From a checkpoint of a small masked image model.
Training: 7300 steps, batches of 384.
Rows from block 6, named by matrix and row number. Rows with one number belong to one neuron. Each number is 128 + 24 x the weight over its row's rms, rounded and kept within 0 to 255. All counts start at 0. Numbers have three digits each. After the name is the row's rms in percent of the matrix's.
# fc1: MLP up (model.blocks.6.mlp.fc1.weight, 1024x256), inputs 104-155
# fc2: MLP down (model.blocks.6.mlp.fc2.weight, 256x1024, transposed), outputs 104-155
fc1.499 071:096190103067125144136106166091112133126150160092110133081110131093118087161147138110186117117109154151144142144145150094155116120127102124101142112152138145
fc2.499 070:150095178185130111144114164168158133143160124149112141177159152125130137094119098115110146132188139111124102135080134145115075133158129111145130133116099124
fc1.500 083:053123125048118124153059113095154129099093083127144162152088106166118162125133081120138152114113126156135139150152119149143114159112114102109100121131114167
fc2.500 084:152153077167124111102170135148101084152131158134115086087146156105124136096106153125122115133128120128143074178119144102110090122130171182173142122139117106
fc1.501 096:120112139121141124170124135128129127153116064122138121121112161090102154165133069093110147152159110091103066092170130152118082154129181135107115159115097113
fc2.501 091:132153123136135133148142082135133150126149193142145087136141112161128131139126141125126141115071158163126175158080132116129117101126066152147094080120131123
fc1.502 117:140130144078092102183127163088128095128152108161137111115108131075115082113135195103140123130136145092136121128120141105112122161121146159096119115102093090
fc2.502 114:137071105146127146102096118122121141099135159084138119126092105151116092171100115155116117153163116138080134143167152099128143115105193136116136135134157135
fc1.503 085:150172104092125149178144157187153146103144091117123147092149150116149117122133105053132127142161148125140126125116153133128150082133126131148147101099153132
fc2.503 095:119065123138115114112131119082107094116142126125140121171163151150129161143129156108099116153119087131079180132106087056084072115152112127158177129149109122
fc1.504 090:149170182119139133117106117142111117117170125140172142117156115118095088118131158136099110154149131117138127112137147124115153089137138115135141136134145102
fc2.504 090:087088113101132144148138143141151106134104108145113113127136157133163132119157128101134143128122142121090125100130129115099123143154147151140121132151120148
fc1.505 079:147153130113093122169142136141093162115182169154088160128150120171136115135140100114128157120161122158176096112143136132104101128175112134117097135145143136
fc2.505 078:113111161129121178124143101144148135146093146106152137119136119112098123136106099143128072100153125106133142156119136120144155111092173134107142123129116116
fc1.506 080:114146130135087104085119171102136113122152121155095108126090128155128093134161113134122122098152160109066143132163102139066094152123150155112134121110144127
fc2.506 087:130132139150139148128122094142148105096096129123117137105142117129076118165113124124147138104126091106181097166084161108161141094135129103097131150166111147
fc1.507 113:123128076142144131135158138110171171123146156128137090103112153143128110177128116137140106122146144113138115105166115160151117127115152150140120114114132120
fc2.507 120:122140143144097089158124174134111105169107138119130134178138147120119106098106117111086127090138128126136115122121140158096095127156151175123141180118093112
fc1.508 110:182088100151088123113125137142114130131158132170115115144128113149132129103134122117169099128103121137120149112182109114120100127150115138136089124147147133
fc2.508 104:096179148118160154131120101116148105143101174113129173105125099096129110170126127144103141129150144122118140125131175149129133152075150128135149155138145081
fc1.509 115:113152130108155117127130130123119131163111123164147124149165139133177102154113130115162142078149139103112156125145086149124094151118121118184123126095131154
fc2.509 110:163147111131099120166135145115160113130138109137122121127164142118103146105094088186113147129137102147136181099128126121115154146131144125146123099124135161
fc1.510 113:144124114092144120104120135132124119108100120096123153147132123108112104129106147136130110120136135138161136104167140105140125163141049101104131132131142159
fc2.510 120:151133124144124101093156103159106115129149118135164121119128111112139168133124100121147125133126140066130135165115108126137138110133111129099107124122148130
fc1.511 118:160112119126099149097125113111134130116118093162060099125119135121089152112141116077153123123176124152129114104130160140138130162137146106179090142152139083
fc2.511 121:133182146122136127164141126183099106165121130112157117119113129134145109146114091174147130123119119102152150077102112118091120100131123161116145083107106145
fc1.512 127:106132172145153123113083152094144137111129096138154149135120165122087147127080081150111159144126156098100102090127113069134138107150149161115117111119095122
fc2.512 106:140122125100106150140156114161132106125128150154146115143155080111141103108151120114178103116135114138089156162145153145156155137132087136170111164134163128
fc1.513 124:134106094163137145145134166101132145104110143123127195115128112143131123150152112134146098113123125138161096165167149114092112134154095126153141157135057131
fc2.513 152:132137145094138147166138083130140096138144089166128128161136165168152143124163150093111155107085085120101095108094113127136141130071147109117118153105159179
fc1.514 088:177074124140146114107158129111082109117106104110151099155159117103152134162109105116146169137109109114140124146107135119104126104111138130112130126121133107
fc2.514 088:134151104135119106159110126164128107140151124159105122110123123128144113138144158123137084149125112138152134137185150154154113140133099136134155155132152122
fc1.515 106:117120119158145104132151104136173128143133152130123125105114110155111144148142122152083132163130140125162144107149182124116153143105094106101118138116148147
fc2.515 110:140118137135128159102124084157139162120124131099156203157161130143116182151156139080150152150134131152127106143099079146146151116110113114152092174122138085
fc1.516 113:136095156143115114150093180080136142105139113125173124122123141099089108147091098121118131116081169167119101120091150131125127100173117162104109164134113135
fc2.516 111:133131183103166135092113129134183142141121105126113122128185105134157120064098085129134164101134117117108134129130101126093138149131106110132138121137120144
fc1.517 089:122123113107113117141127160130152135130097108135123098142119170118104166125137091093138116128162108134118094154135092129113090126114148127119127140175134121
fc2.517 089:128137142084132110129154138112095084125149131127149153149142112142140123137131133155183173122096101107129157094134117125127130078157145132118123086075141133
fc1.518 102:151118131126065124112086138113078138141139132115094157145147142107138087188176096144149101110135079091139109098141147116131145144168122140110121129112122135
fc2.518 101:139134147158135125154163102153136092119126142138154122059153118133157111105129174137136153143145118133120175147122118110128157129169150136133129133134140140
fc1.519 100:106107118125089157117119093132188130104089136129153130160121135103137150141114151132183125160102125094183137111175105116150141110151144121103140140134118141
fc2.519 095:098123145092127113127137160150134124153204148144137099132089105175090103101127111120130149132116112073107107180101136129116130128149140103082115127130136129
fc1.520 123:097142147106140137096174138141067102137121086157134129096116106125135138143086134095139179128141137164151094163133124152099169098118138152110128138072118115
fc2.520 111:102146159135106095141136085098132141112138168116100105137113140097110165105100142144119117147171136141079133108121120142170126168089119110122108114175112097
fc1.521 094:145084144109144121112082151077171152108148084110139143115127151106117112144149134112134146145138106088097134161133148128125180147127130113127122197128138153
fc2.521 089:136114109134118138147147117142097121115091148116134166122103098111159126067128157163085136123116139144150092156117087100103108137163146158106125101170130111
fc1.522 092:120103125128124136196104097122140135101100110161090097113154162135086151160101092175159137147131139084146116172119147153186114133104104102101142108157112141
fc2.522 110:179162150136181124087090104169117097121169090105154136124129106130107093121182160112138114114135167109107097132127150107083097139122116095171121158117144146
fc1.523 086:118132125178080128127105143135144179160124136151134126138116137137131140147138111190122170107132102119146123112130095120128162091121109126119137157166096126
fc2.523 085:136145097103181142142138097131121094099137116103098155114149144106107149094132135089142096139107161120119114127170114119140092148124145134149124097117132135
fc1.524 157:160136145159107117140092195125115116102134127104152130137118105118100094155143099122190129144115129111130156128137145126151071120176093157105139124161128135
fc2.524 132:109128131152131145160139156102156103085150118065104092140067115149127071101130128148149140129111102142122087164138127157122103144145151138138145078118135134
fc1.525 105:084106105106093138143110156107142116127118126170141096162106125146107163103172103141100166168108141108134087124104070117162158149150116138117136085136160142
fc2.525 092:185158104098115202132140130136128138098140128131147148121166157169119110102131124146103137111100111121097142159137128131148117112117119157127131182117085175
fc1.526 103:180112109133089112140104149128120138102145157108179138149121143143120146108110073184125166104157121105122140114174074155084127133177145157109108101113136124
fc2.526 109:107118130121111101166140142101159138101060106119154137125145075131115135120156187147127124119170147172094133146097147161115095163112084113140131124170166129
fc1.527 097:121102140149100142093137168075109130122092158117099115147150121085118107093125138107127145134081143121095178138102111067155159129131106127131111153146123157
fc2.527 097:123132100107131113147107130132126120102101100141197158111094124124168128140132167147108154137111102137126090123111131128159138113160146152067101131141118116
fc1.528 095:068103156100116114146173106123138086115109110145140101133167142107145125183123115126113144133132148140154112122147141138112123091143112127105105139121122105
fc2.528 094:138150116111161084136116113164160157120164101108120116113151137115152137069108126132107128127112174142109125149129069125131088138085112107108144118125114171
fc1.529 086:084126126130135137143121142159092160095150138113102092151154141121105111149141093082115155129128095112133161094121129106128132115111124094158122118141119107
fc2.529 089:165140084101120126073140139106145081105084118125150122110093137162155143098106114144153143153149134142136080120149128140098155113125174152099117133093133150
fc1.530 097:145120089120111098100133060106123146147137140142130091149073134096086126066130161133143143117121107088124123117130119129103153101151156107131106147136159097
fc2.530 100:140165151137120167134158159101116155107074125126183170134163135150161140148127117133123100143122118179117143137142109118182136146120114167132157125149123113
fc1.531 104:091140096151125124134131127145100098155154124148133129108144144157105148123088083166136127140128069155135116123124127188143134084134139069125134093151102114
fc2.531 098:137134130124144128147127118141121131143126144123150138184122162099126124152156171082109147151099158103135112111153124089132121126133164158090114180104218132
fc1.532 100:116110106110130124158156191149132151115140125134122131152143121125139161177106174149122141152151131127134143138085154133130138132131093135119156171140142102
fc2.532 102:124150150155137124129131128148139133097135139131118096165126117106126148116127098073058122126091134164117133131152111108083165118167160091141128089085146151
fc1.533 100:145164156101119145088129132105135130165133112116122149133128119126106170131166124081117136171134104162148096150089113114142131146099154096129148137076134138
fc2.533 093:089122131156152091130137165148142096111104121137120104147094137097163124111064114166124142113121180111112152128173139124138135140167100132141104117122113140
fc1.534 087:113153171119137147114151127137138122130130114140134107105140131161109147147136119190133175147109124140117087113136136179148128112197123185126096150152147154
fc2.534 121:143130116108121151171085103109094163124127147133119106137101117090119134126108157122111079080123097137099135137128126122146139113114119077091161126127111122
fc1.535 096:104128130132110112128128103171097122087112116097112115104167102136120164138158140125094146128157132120151135137117148158080128147132132139136162144163151161
fc2.535 098:120144121114125113134084160071166120145133151136123098129122145125139153130095103137141106135107127162123097131130104110146115097152129128105123146131110123
fc1.536 098:110129102116120180135107116116109124083096119110111112140135130166144138110113155176081110114138149122163103099119156089105112149150140127146098136102116120
fc2.536 101:148147142128090121133140112107162142166135156141139166104143123082149175138128088107127152113127107089111113168113111147153147115140133091062109164146101142
fc1.537 064:127151134098106130093092142108112134170158146113149159100138178103121151114153124105126152114098124093111145106121153132132084133140119090083090151126152135
fc2.537 068:119110115130111146141150120146125111146134145145100118093135102132112108125104102152094094139169107131134119146082101124151168155110135133197131079114103141
fc1.538 108:156131086079153182132137132139114115154110095165139118093124111121143175148106113127120138126134137147126150110125102149158098129128140110118114122107152150
fc2.538 098:078114170137127085078123103152096149118126160102125154112116125160151109089137150128124103139106123124144102106113084103092119115132106102109149122109134119
fc1.539 092:166173121090086093149080168121128121098157172138117149124166151131110124153152111119143083149148141145131118152109145128125119122146103097106155144169107135
fc2.539 097:106157159193109109169098095141122125161117103106160155179122084147133139113152110150133149147132094135143123130122123134162099165154130112147116111104117085
fc1.540 114:138142108136151120105135149144168153116124113080136107126064105097136116177201113076145133120125106096144121132161148106089102139121132112113114117124142118
fc2.540 100:112086135163130142144144145117106097105157147122109128151084124096103105098105154098142137169157169132141130140121079145154135093121128147118112097113163111
fc1.541 084:112141110128146150176152129106139143127125113136137091124130143115103152130101174119067105120117110144105137104108098152135124165134117137172132060180122131
fc2.541 086:157145111141157132103118101125093159127130151124162143110140110121135112166117127165163119095093132086123115179160166130124122111128127118116159153135147139
fc1.542 119:152148147161106133138116149106133165164135155130138106129125126104125094142135142085164095161134117126124115153087133127164157129157095129148198124130163115
fc2.542 108:172159149134135135121113114110131148096100158125133167090112146081151163159141107112102134133127132119104156102115121139113140171114110126168136113136164139
fc1.543 096:123139090111102150141149153101116137161114139134171149156098106193147164122157129094145123120104145174094137099091155137116117100145184141144127117138158155
fc2.543 106:118120141140117106106102105154125126124104169119127100077127122126159103139118136138100138176156138121172134161127119128134163126129118090130153156123115114
fc1.544 124:147124133112107115111168120103133147129081160128111112121112093155124119135133108127130170159113117106115108114106125069134121113187157146122093138102114120
fc2.544 112:127143102176139138127115138136147117087134143088112075135098152179116111088106112142075154139113111164110120118129123178133131156130099105101153077147160104
fc1.545 102:095174137130149111108104147135147154149155101148112090113136108148123129068109153115131134136096158144161119177114118107115138150134126097099106135115142095
fc2.545 094:144103101100140148111140081134131122104112151090121138127139100168163089184153110159125119140108110148129129109120147137134102137153109148172112183121111190
fc1.546 104:181092161151183118117127127139096122163097136097150150128134096164124108181082139122133145150145161156128134087139123164150151165143113132158145111102137114
fc2.546 097:060136139151104143170125138139142138094098139144133097084077166084120101098120102121101118133129168161113119152131148099139118107158119093118136155156125113
fc1.547 084:185117120129120119099095131154164115143093141075121118118106160134101122148139117088111137172077134080118090094073124123108189145134155156138141086160113140
fc2.547 087:078138124140126168101132139129111108107138122183149122100102130154122116116150167144143089118159103124119146131141124109125127124133103133116125146151162130
fc1.548 114:150150173150112147147126080087138082092115130147127105113126139134102161046134100166101138194175147112110139100124099144102147130104149149126138153148136131
fc2.548 111:094130139141108111100142164137129153124137127110100169088140128100126122138127120113154122117088079108136114104169145169124115117174144109134148116077146123
fc1.549 095:084134112105126117092111085109096150124105123126167151151091141119126152105111135142123130149121131148138136152147140116113133125127129138118120130104140102
fc2.549 085:109111117172144134134136150127169150134083136134143089079141109144145101160135179137119137079080115154164124085165098121142120089145115134122118155184113127
fc1.550 120:111166108171151121089139129063128132096110137128096108178153155102154085128128164115129148111109149125143118119114161120137091146139084109118151113108110114
fc2.550 097:153124088116075164169118062109112135118121135114113167107076101137082121158139125095149139163106124165115151150159118119121153143102135117152110089123138099
fc1.551 103:151121058139139154159095138124158147131122126118123127168110131073136100109118061123166103105117150096138138153130151150142139140099142135120131122120162133
fc2.551 099:161113148160106106106146152108099095138132128114129139073145143139120142179107183156092171172116113142163136139106139079105154144111110138116139135155097085
fc1.552 099:132143158146083102084101127098145178168131117149152130127148113182107153111121124162144113117146130117153115150139165150123115114135121121170126144134148133
fc2.552 099:110130103115141134129131153130100121110135120140087114130099166091137123125108115125138102132101098100108167161089120143146176130077101129071109102128136146
fc1.553 111:107119114121169127123098128103162165070118137113131162134119132090093123139107099106121121090085137171147130158109134175153148157153129147058095142170090158
fc2.553 116:134127142160099119143151120123090135163167092131085151133125165121144072099144166128096132116110113148132118144142132104166147122093144112082154115136124116
fc1.554 102:119142151143163135095114091104124151104109110096165135150123177132120189127131139094098129122074120163142113134163139131139111135119112119039133114126146158
fc2.554 102:132131100128128149145119072139173139151154110148155132106115112094153132070112166142146148113148095094143121139140109124132146178094109121106072102146165124