From a checkpoint of a small masked image model: norm layernorm, 44167 training examples.
Rows from block 4 of a small masked image model, named by matrix and row number. Rows with one number belong to one neuron. Each number is 200 + 30 x the weight over its row's rms, rounded and kept within 0 to 999. All counts start at 0. After the name is the row's rms in percent of the matrix's.
Before each neuron's rows are labels from the 100 images, of 14848, where the neuron reaches its highest value: "top examples" is what is common among them. Only what is clearly more common there than usual is listed. The data: telescope images of galaxies (Galaxy Zoo DECaLS). In brackets: how many of the 100.
# fc1: MLP up (model.blocks.4.mlp.fc1.weight, 512x128), inputs 64-127
# fc2: MLP down (model.blocks.4.mlp.fc2.weight, 128x512, transposed), outputs 64-127

top examples: roundness: cigar-shaped (25)
fc1.97,114,207,235,213,210,215,204,209,207,187,137,201,231,228,172,178,208,156,149,195,151,206,203,210,173,223,218,211,177,252,226,214,164,230,148,187,237,228,258,142,197,222,190,187,212,189,184,202,191,224,214,190,194,189,201,196,142,175,223,167,218,193,184,231,228
fc2.97,103,226,156,170,209,186,182,241,189,227,204,212,231,149,242,224,154,212,221,209,262,192,190,235,198,222,140,164,206,162,178,178,253,216,214,204,178,166,204,196,235,182,221,228,195,189,147,186,183,154,127,192,204,186,207,220,185,231,154,230,204,206,210,204,165

top examples: edge-on disk: no (51); spiral arms: yes (39)
fc1.208,058,233,153,247,203,201,191,216,223,222,243,180,211,195,191,242,160,158,229,170,193,168,154,223,198,283,152,255,162,207,221,161,199,222,190,153,191,170,166,179,214,195,179,194,210,167,209,156,264,153,188,207,159,202,171,183,127,243,219,210,209,157,181,207,177
fc2.208,053,184,194,159,210,172,219,149,175,204,175,222,170,206,187,184,201,231,171,199,179,211,215,182,201,111,207,146,242,198,183,222,208,167,196,246,157,244,213,191,186,233,257,186,216,260,223,241,144,223,207,231,248,214,221,178,272,171,193,212,179,237,223,168,194

top examples: spiral arms: yes (39)
fc1.420,079,230,227,187,190,246,210,196,193,187,198,193,202,182,189,142,192,206,205,225,142,175,183,192,184,146,171,219,203,222,205,247,198,227,141,203,260,219,230,213,158,155,183,263,150,223,193,254,251,217,211,170,193,188,160,207,150,180,241,209,218,163,217,199,155
fc2.420,083,162,218,201,113,147,147,216,197,174,146,205,253,228,209,200,159,205,200,192,212,201,195,176,196,225,235,161,256,213,204,179,190,178,246,233,205,229,179,248,219,219,239,199,237,172,267,212,211,216,191,220,215,232,219,239,227,156,151,226,265,174,207,199,206

top examples: roundness: cigar-shaped (26)
fc1.274,071,230,224,245,185,222,247,212,189,197,181,210,212,221,169,222,192,239,187,208,258,210,278,210,207,182,139,183,154,214,173,255,231,233,190,207,202,228,207,196,220,229,156,188,129,190,193,187,269,211,190,156,191,194,185,167,226,213,224,192,197,249,160,177,199
fc2.274,081,197,178,196,178,182,186,187,224,194,186,206,166,157,247,208,265,173,236,207,195,211,155,195,190,261,223,230,259,253,255,195,230,212,227,209,208,199,186,205,150,171,151,183,234,209,181,187,198,223,187,204,211,206,229,237,181,188,221,211,201,126,239,210,247

top examples: edge-on disk: no (53); spiral arms: yes (45)
fc1.411,096,157,204,205,129,203,188,190,176,253,271,198,163,170,138,182,239,192,150,226,221,189,208,202,180,181,175,188,233,195,192,150,149,209,214,181,233,249,233,191,214,200,255,214,166,184,223,231,195,159,209,212,180,171,244,229,202,224,149,235,263,203,211,193,225
fc2.411,096,259,218,179,232,220,211,159,226,141,168,193,224,228,180,215,220,213,220,209,175,208,177,150,181,153,202,226,209,172,245,238,225,150,189,225,213,197,188,167,145,174,204,269,192,187,214,211,225,245,236,221,251,198,241,188,219,171,260,180,193,169,169,207,247

top examples: edge-on disk: no (52); spiral arms: yes (44)
fc1.351,115,200,195,178,231,236,200,209,229,179,221,208,196,137,143,197,216,190,196,187,233,167,171,233,130,253,194,247,179,153,220,207,210,218,196,170,225,184,192,196,248,213,266,145,178,235,197,199,235,225,243,208,151,161,230,186,215,197,181,150,190,205,228,211,200
fc2.351,111,198,262,176,226,178,179,217,156,231,253,207,209,244,230,235,183,162,208,180,184,260,215,211,248,202,206,163,221,252,159,178,155,160,212,181,169,234,178,192,219,203,161,211,206,183,200,186,148,226,158,191,234,148,141,181,227,188,226,195,179,190,181,153,252

top examples: shape: featured or disk (78); edge-on disk: no (70); spiral arms: yes (58)
fc1.130,090,151,206,205,183,190,219,209,265,218,124,176,191,162,211,206,173,204,159,218,171,197,180,207,211,210,176,177,186,201,177,194,209,166,186,223,170,173,203,193,149,201,189,175,198,194,174,177,174,171,184,204,172,183,169,222,208,198,113,229,164,214,224,169,202
fc2.130,154,177,217,245,186,169,241,157,222,135,206,169,203,254,245,128,160,183,195,204,197,226,167,181,183,209,195,200,183,173,188,243,148,177,250,192,161,216,206,184,268,220,193,179,169,169,218,183,228,159,178,171,133,178,225,169,208,200,180,156,209,229,199,231,173

top examples: roundness: cigar-shaped (26)
fc1.342,097,214,204,254,213,187,157,205,231,228,217,166,186,248,136,228,164,211,202,203,241,200,292,201,202,182,149,206,158,222,182,187,203,157,182,182,164,225,212,216,147,207,185,190,186,221,188,194,176,196,222,173,229,159,189,168,157,247,166,251,200,185,190,160,232
fc2.342,107,178,147,240,179,213,250,271,209,207,159,205,211,215,168,165,193,227,160,183,203,226,181,160,157,229,203,182,173,181,240,191,144,217,180,218,240,166,208,191,207,168,205,234,213,171,194,226,214,259,174,224,183,190,183,240,204,220,203,116,172,187,201,231,159

top examples: roundness: cigar-shaped (30); edge-on disk: yes (28)
fc1.332,113,186,218,211,277,208,162,191,179,218,161,176,277,185,159,201,219,176,161,195,219,171,172,214,217,138,227,156,204,192,230,158,139,229,193,198,203,150,191,200,223,164,201,259,266,203,201,195,199,205,223,207,224,206,228,184,175,144,211,196,208,168,204,162,196
fc2.332,118,185,209,128,131,229,206,209,222,149,261,220,189,238,220,201,198,141,194,167,116,230,165,180,179,201,180,218,227,209,191,246,230,184,179,155,198,212,211,182,170,224,129,153,214,173,165,254,196,137,154,175,200,172,232,281,204,214,210,183,205,199,175,183,199

top examples: shape: featured or disk (67); edge-on disk: no (60); spiral arms: yes (49)
fc1.272,106,187,202,168,175,249,142,198,199,244,187,200,243,206,188,216,245,241,234,149,233,239,220,219,187,197,183,191,273,172,244,194,216,189,130,208,198,220,228,141,227,133,219,137,185,199,218,190,255,218,203,205,181,150,178,237,149,195,206,210,206,161,166,229,234
fc2.272,102,211,188,140,224,88,181,236,182,164,168,195,194,216,196,210,179,208,187,189,181,197,271,174,180,138,185,204,197,246,206,190,154,193,266,184,200,189,159,241,176,244,219,235,222,187,189,208,152,179,232,191,186,266,179,175,174,181,193,166,213,202,267,164,145

top examples: edge-on disk: no (53)
fc1.184,130,182,262,207,257,234,194,177,204,198,160,201,214,204,147,192,207,195,189,283,208,203,233,208,200,204,245,193,166,213,196,187,191,173,184,204,223,203,157,207,169,151,214,213,225,267,211,199,201,180,250,252,153,219,179,177,188,229,247,211,182,170,165,158,207
fc2.184,121,268,196,203,184,172,178,184,234,210,174,197,202,185,192,212,179,207,208,196,191,156,214,201,187,161,209,215,245,247,246,197,185,211,246,205,247,242,150,227,186,201,238,223,239,150,209,269,212,166,191,257,184,175,172,180,206,223,229,162,251,185,212,168,215

top examples: roundness: cigar-shaped (47); edge-on disk: yes (32)
fc1.166,113,204,193,185,216,209,198,243,245,214,250,181,174,209,175,201,215,210,214,193,120,184,194,177,199,191,167,156,223,151,215,197,165,245,204,214,165,199,201,185,232,156,192,183,198,201,245,157,172,249,216,153,177,163,199,235,158,195,149,207,243,174,188,214,176
fc2.166,108,220,218,222,186,259,184,200,184,221,197,199,186,153,210,191,232,175,202,198,253,171,244,211,221,206,174,241,158,200,198,186,168,165,160,204,179,198,177,238,197,163,215,193,229,210,189,194,253,165,210,196,255,180,201,190,199,209,214,208,150,180,219,199,193

top examples: edge-on disk: no (74); spiral arms: yes (66); bulge size: small (42)
fc1.478,074,192,195,192,227,219,207,169,135,156,182,216,195,175,164,219,227,182,183,231,176,175,198,228,248,219,175,228,242,218,197,196,211,199,231,183,209,210,215,223,202,188,216,231,177,212,240,213,238,225,189,183,173,158,134,169,150,160,245,183,169,236,265,223,183
fc2.478,077,177,174,175,177,264,223,194,178,235,214,170,165,230,256,168,197,259,266,176,245,237,181,182,176,185,187,186,205,210,194,204,181,200,164,219,235,193,137,166,195,176,178,219,193,201,169,180,149,238,223,239,261,190,230,171,217,173,176,198,214,186,157,215,181

top examples: edge-on disk: no (52); bulge size: small (25)
fc1.287,111,212,172,204,171,162,204,233,242,225,279,234,213,180,192,213,215,210,222,223,234,211,188,169,228,201,210,238,141,227,220,204,165,197,160,221,221,225,220,182,163,181,198,216,159,218,213,145,192,176,224,221,244,158,172,203,180,258,216,215,183,185,207,231,248
fc2.287,099,197,232,173,247,216,180,241,218,214,176,161,239,199,189,202,205,190,146,143,145,268,185,250,174,227,206,189,264,198,194,179,208,199,176,169,192,161,175,192,234,225,203,163,223,196,160,194,187,206,162,216,174,238,238,201,233,187,204,180,189,239,211,194,194

top examples: roundness: cigar-shaped (37)
fc1.293,095,227,235,183,205,238,182,182,183,164,194,258,202,204,187,184,234,217,191,132,185,193,197,184,232,212,267,171,230,246,226,211,159,209,170,201,199,217,205,225,167,251,168,172,193,204,227,165,175,239,186,269,179,226,186,229,187,203,173,180,262,202,207,224,216
fc2.293,109,201,191,236,259,210,258,198,175,221,202,182,192,213,216,211,228,168,223,235,200,195,203,246,204,229,139,221,129,170,216,184,190,266,187,213,191,162,221,177,257,205,181,246,208,214,182,156,172,199,234,126,220,222,203,218,189,239,219,168,186,208,148,212,178

top examples: bar: no (30)
fc1.456,074,183,183,240,214,187,172,130,207,173,200,167,184,234,202,207,137,207,201,178,171,190,223,164,252,255,150,202,195,194,185,161,176,245,159,145,199,206,196,234,200,229,149,169,208,171,183,196,172,220,196,227,163,236,240,251,196,220,227,173,213,230,220,233,179
fc2.456,078,231,195,162,189,191,203,203,210,204,253,256,214,217,190,170,215,189,204,216,191,189,183,184,165,165,206,250,209,207,155,222,203,194,173,225,226,155,174,172,205,201,160,244,218,210,245,249,242,180,148,218,229,175,218,175,226,188,170,189,205,211,154,183,190

top examples: shape: featured or disk (86); edge-on disk: no (80); spiral arms: yes (72)
fc1.429,084,229,222,182,184,227,180,213,172,185,175,185,156,150,147,193,211,182,164,195,217,199,178,207,253,233,73,200,200,199,156,238,187,150,201,206,162,208,207,166,262,205,149,190,208,207,219,182,186,215,176,223,194,161,229,198,228,202,211,175,140,232,217,188,219
fc2.429,090,178,166,171,198,223,204,175,169,226,211,194,251,211,217,153,233,195,211,190,206,233,167,204,212,194,253,174,216,199,250,197,205,261,273,191,257,201,221,186,170,220,252,214,221,178,209,251,200,254,234,185,243,243,191,198,154,190,197,186,207,177,195,210,191

top examples: bar: no (30)
fc1.182,073,192,213,211,163,239,140,207,171,205,208,152,239,227,242,200,189,185,214,219,188,245,176,236,172,191,241,204,222,168,235,162,217,180,198,157,144,194,186,230,207,237,206,171,137,186,167,185,169,206,196,223,199,229,219,229,236,247,203,225,209,194,217,204,177
fc2.182,073,211,165,186,201,157,224,174,203,199,178,199,203,215,151,204,212,253,231,202,229,163,176,152,262,202,187,209,200,205,167,208,223,234,239,250,260,230,217,181,205,201,197,240,236,218,172,208,241,223,211,172,198,176,218,147,131,160,217,204,191,216,226,175,199

top examples: shape: featured or disk (72); edge-on disk: no (71); spiral arms: yes (59)
fc1.374,121,221,178,147,185,207,183,164,219,180,178,242,186,191,212,186,221,220,203,197,187,214,228,209,183,146,191,214,215,208,209,197,145,197,248,179,264,201,267,166,181,124,223,147,221,221,178,229,168,197,124,148,221,230,237,167,195,219,219,234,129,220,206,197,191
fc2.374,127,223,206,195,218,196,225,167,153,249,275,191,229,162,216,268,231,185,200,167,151,227,181,253,219,235,200,167,211,204,211,174,222,214,194,146,130,191,206,131,261,222,209,198,227,198,206,148,190,211,202,229,227,201,211,186,167,159,205,203,190,179,204,206,186

top examples: spiral arms: yes (39); bar: no (36)
fc1.474,138,154,246,198,269,282,205,170,193,228,198,212,164,198,201,254,200,198,194,221,184,212,183,227,239,213,240,175,210,200,198,208,186,185,192,225,278,200,225,231,170,233,184,257,230,224,228,188,184,183,210,191,217,199,189,203,196,240,155,177,165,154,176,204,149
fc2.474,135,225,220,208,218,119,191,217,187,177,164,219,218,192,160,146,181,212,239,222,234,176,197,174,194,216,167,255,188,199,165,253,182,196,270,150,162,216,217,208,227,222,205,198,208,185,158,209,130,196,246,157,192,221,216,200,209,240,168,218,214,215,213,173,217

top examples: edge-on disk: no (53); spiral arms: yes (41)
fc1.119,078,186,184,230,183,193,168,193,236,195,210,202,168,206,161,185,186,252,225,169,215,190,224,214,181,180,192,252,192,176,167,211,216,150,177,210,219,182,215,233,177,128,154,207,217,175,262,232,271,176,185,163,217,193,169,191,210,112,165,201,219,181,180,242,189
fc2.119,079,155,172,178,211,182,225,190,149,213,199,215,214,189,173,258,198,237,200,230,210,211,179,171,223,202,205,135,273,145,197,220,189,217,229,183,186,210,181,203,236,260,203,165,203,187,179,202,126,246,193,238,255,213,205,213,205,210,146,217,210,207,182,165,193

top examples: roundness: cigar-shaped (38); edge-on disk: yes (33)
fc1.37,127,164,174,190,162,181,220,216,253,249,214,232,193,258,184,151,214,260,168,189,215,124,244,182,234,185,206,190,212,167,184,165,212,231,201,236,145,151,216,231,177,177,150,232,194,219,237,169,189,240,197,195,186,196,225,224,175,207,194,216,234,164,229,216,204
fc2.37,109,206,199,184,225,201,202,143,148,231,219,235,196,155,230,228,260,219,208,218,189,234,235,197,189,208,218,183,174,202,205,168,252,237,220,211,196,217,194,189,184,127,201,214,213,216,181,158,226,119,189,231,219,187,253,187,191,197,242,196,125,161,190,211,245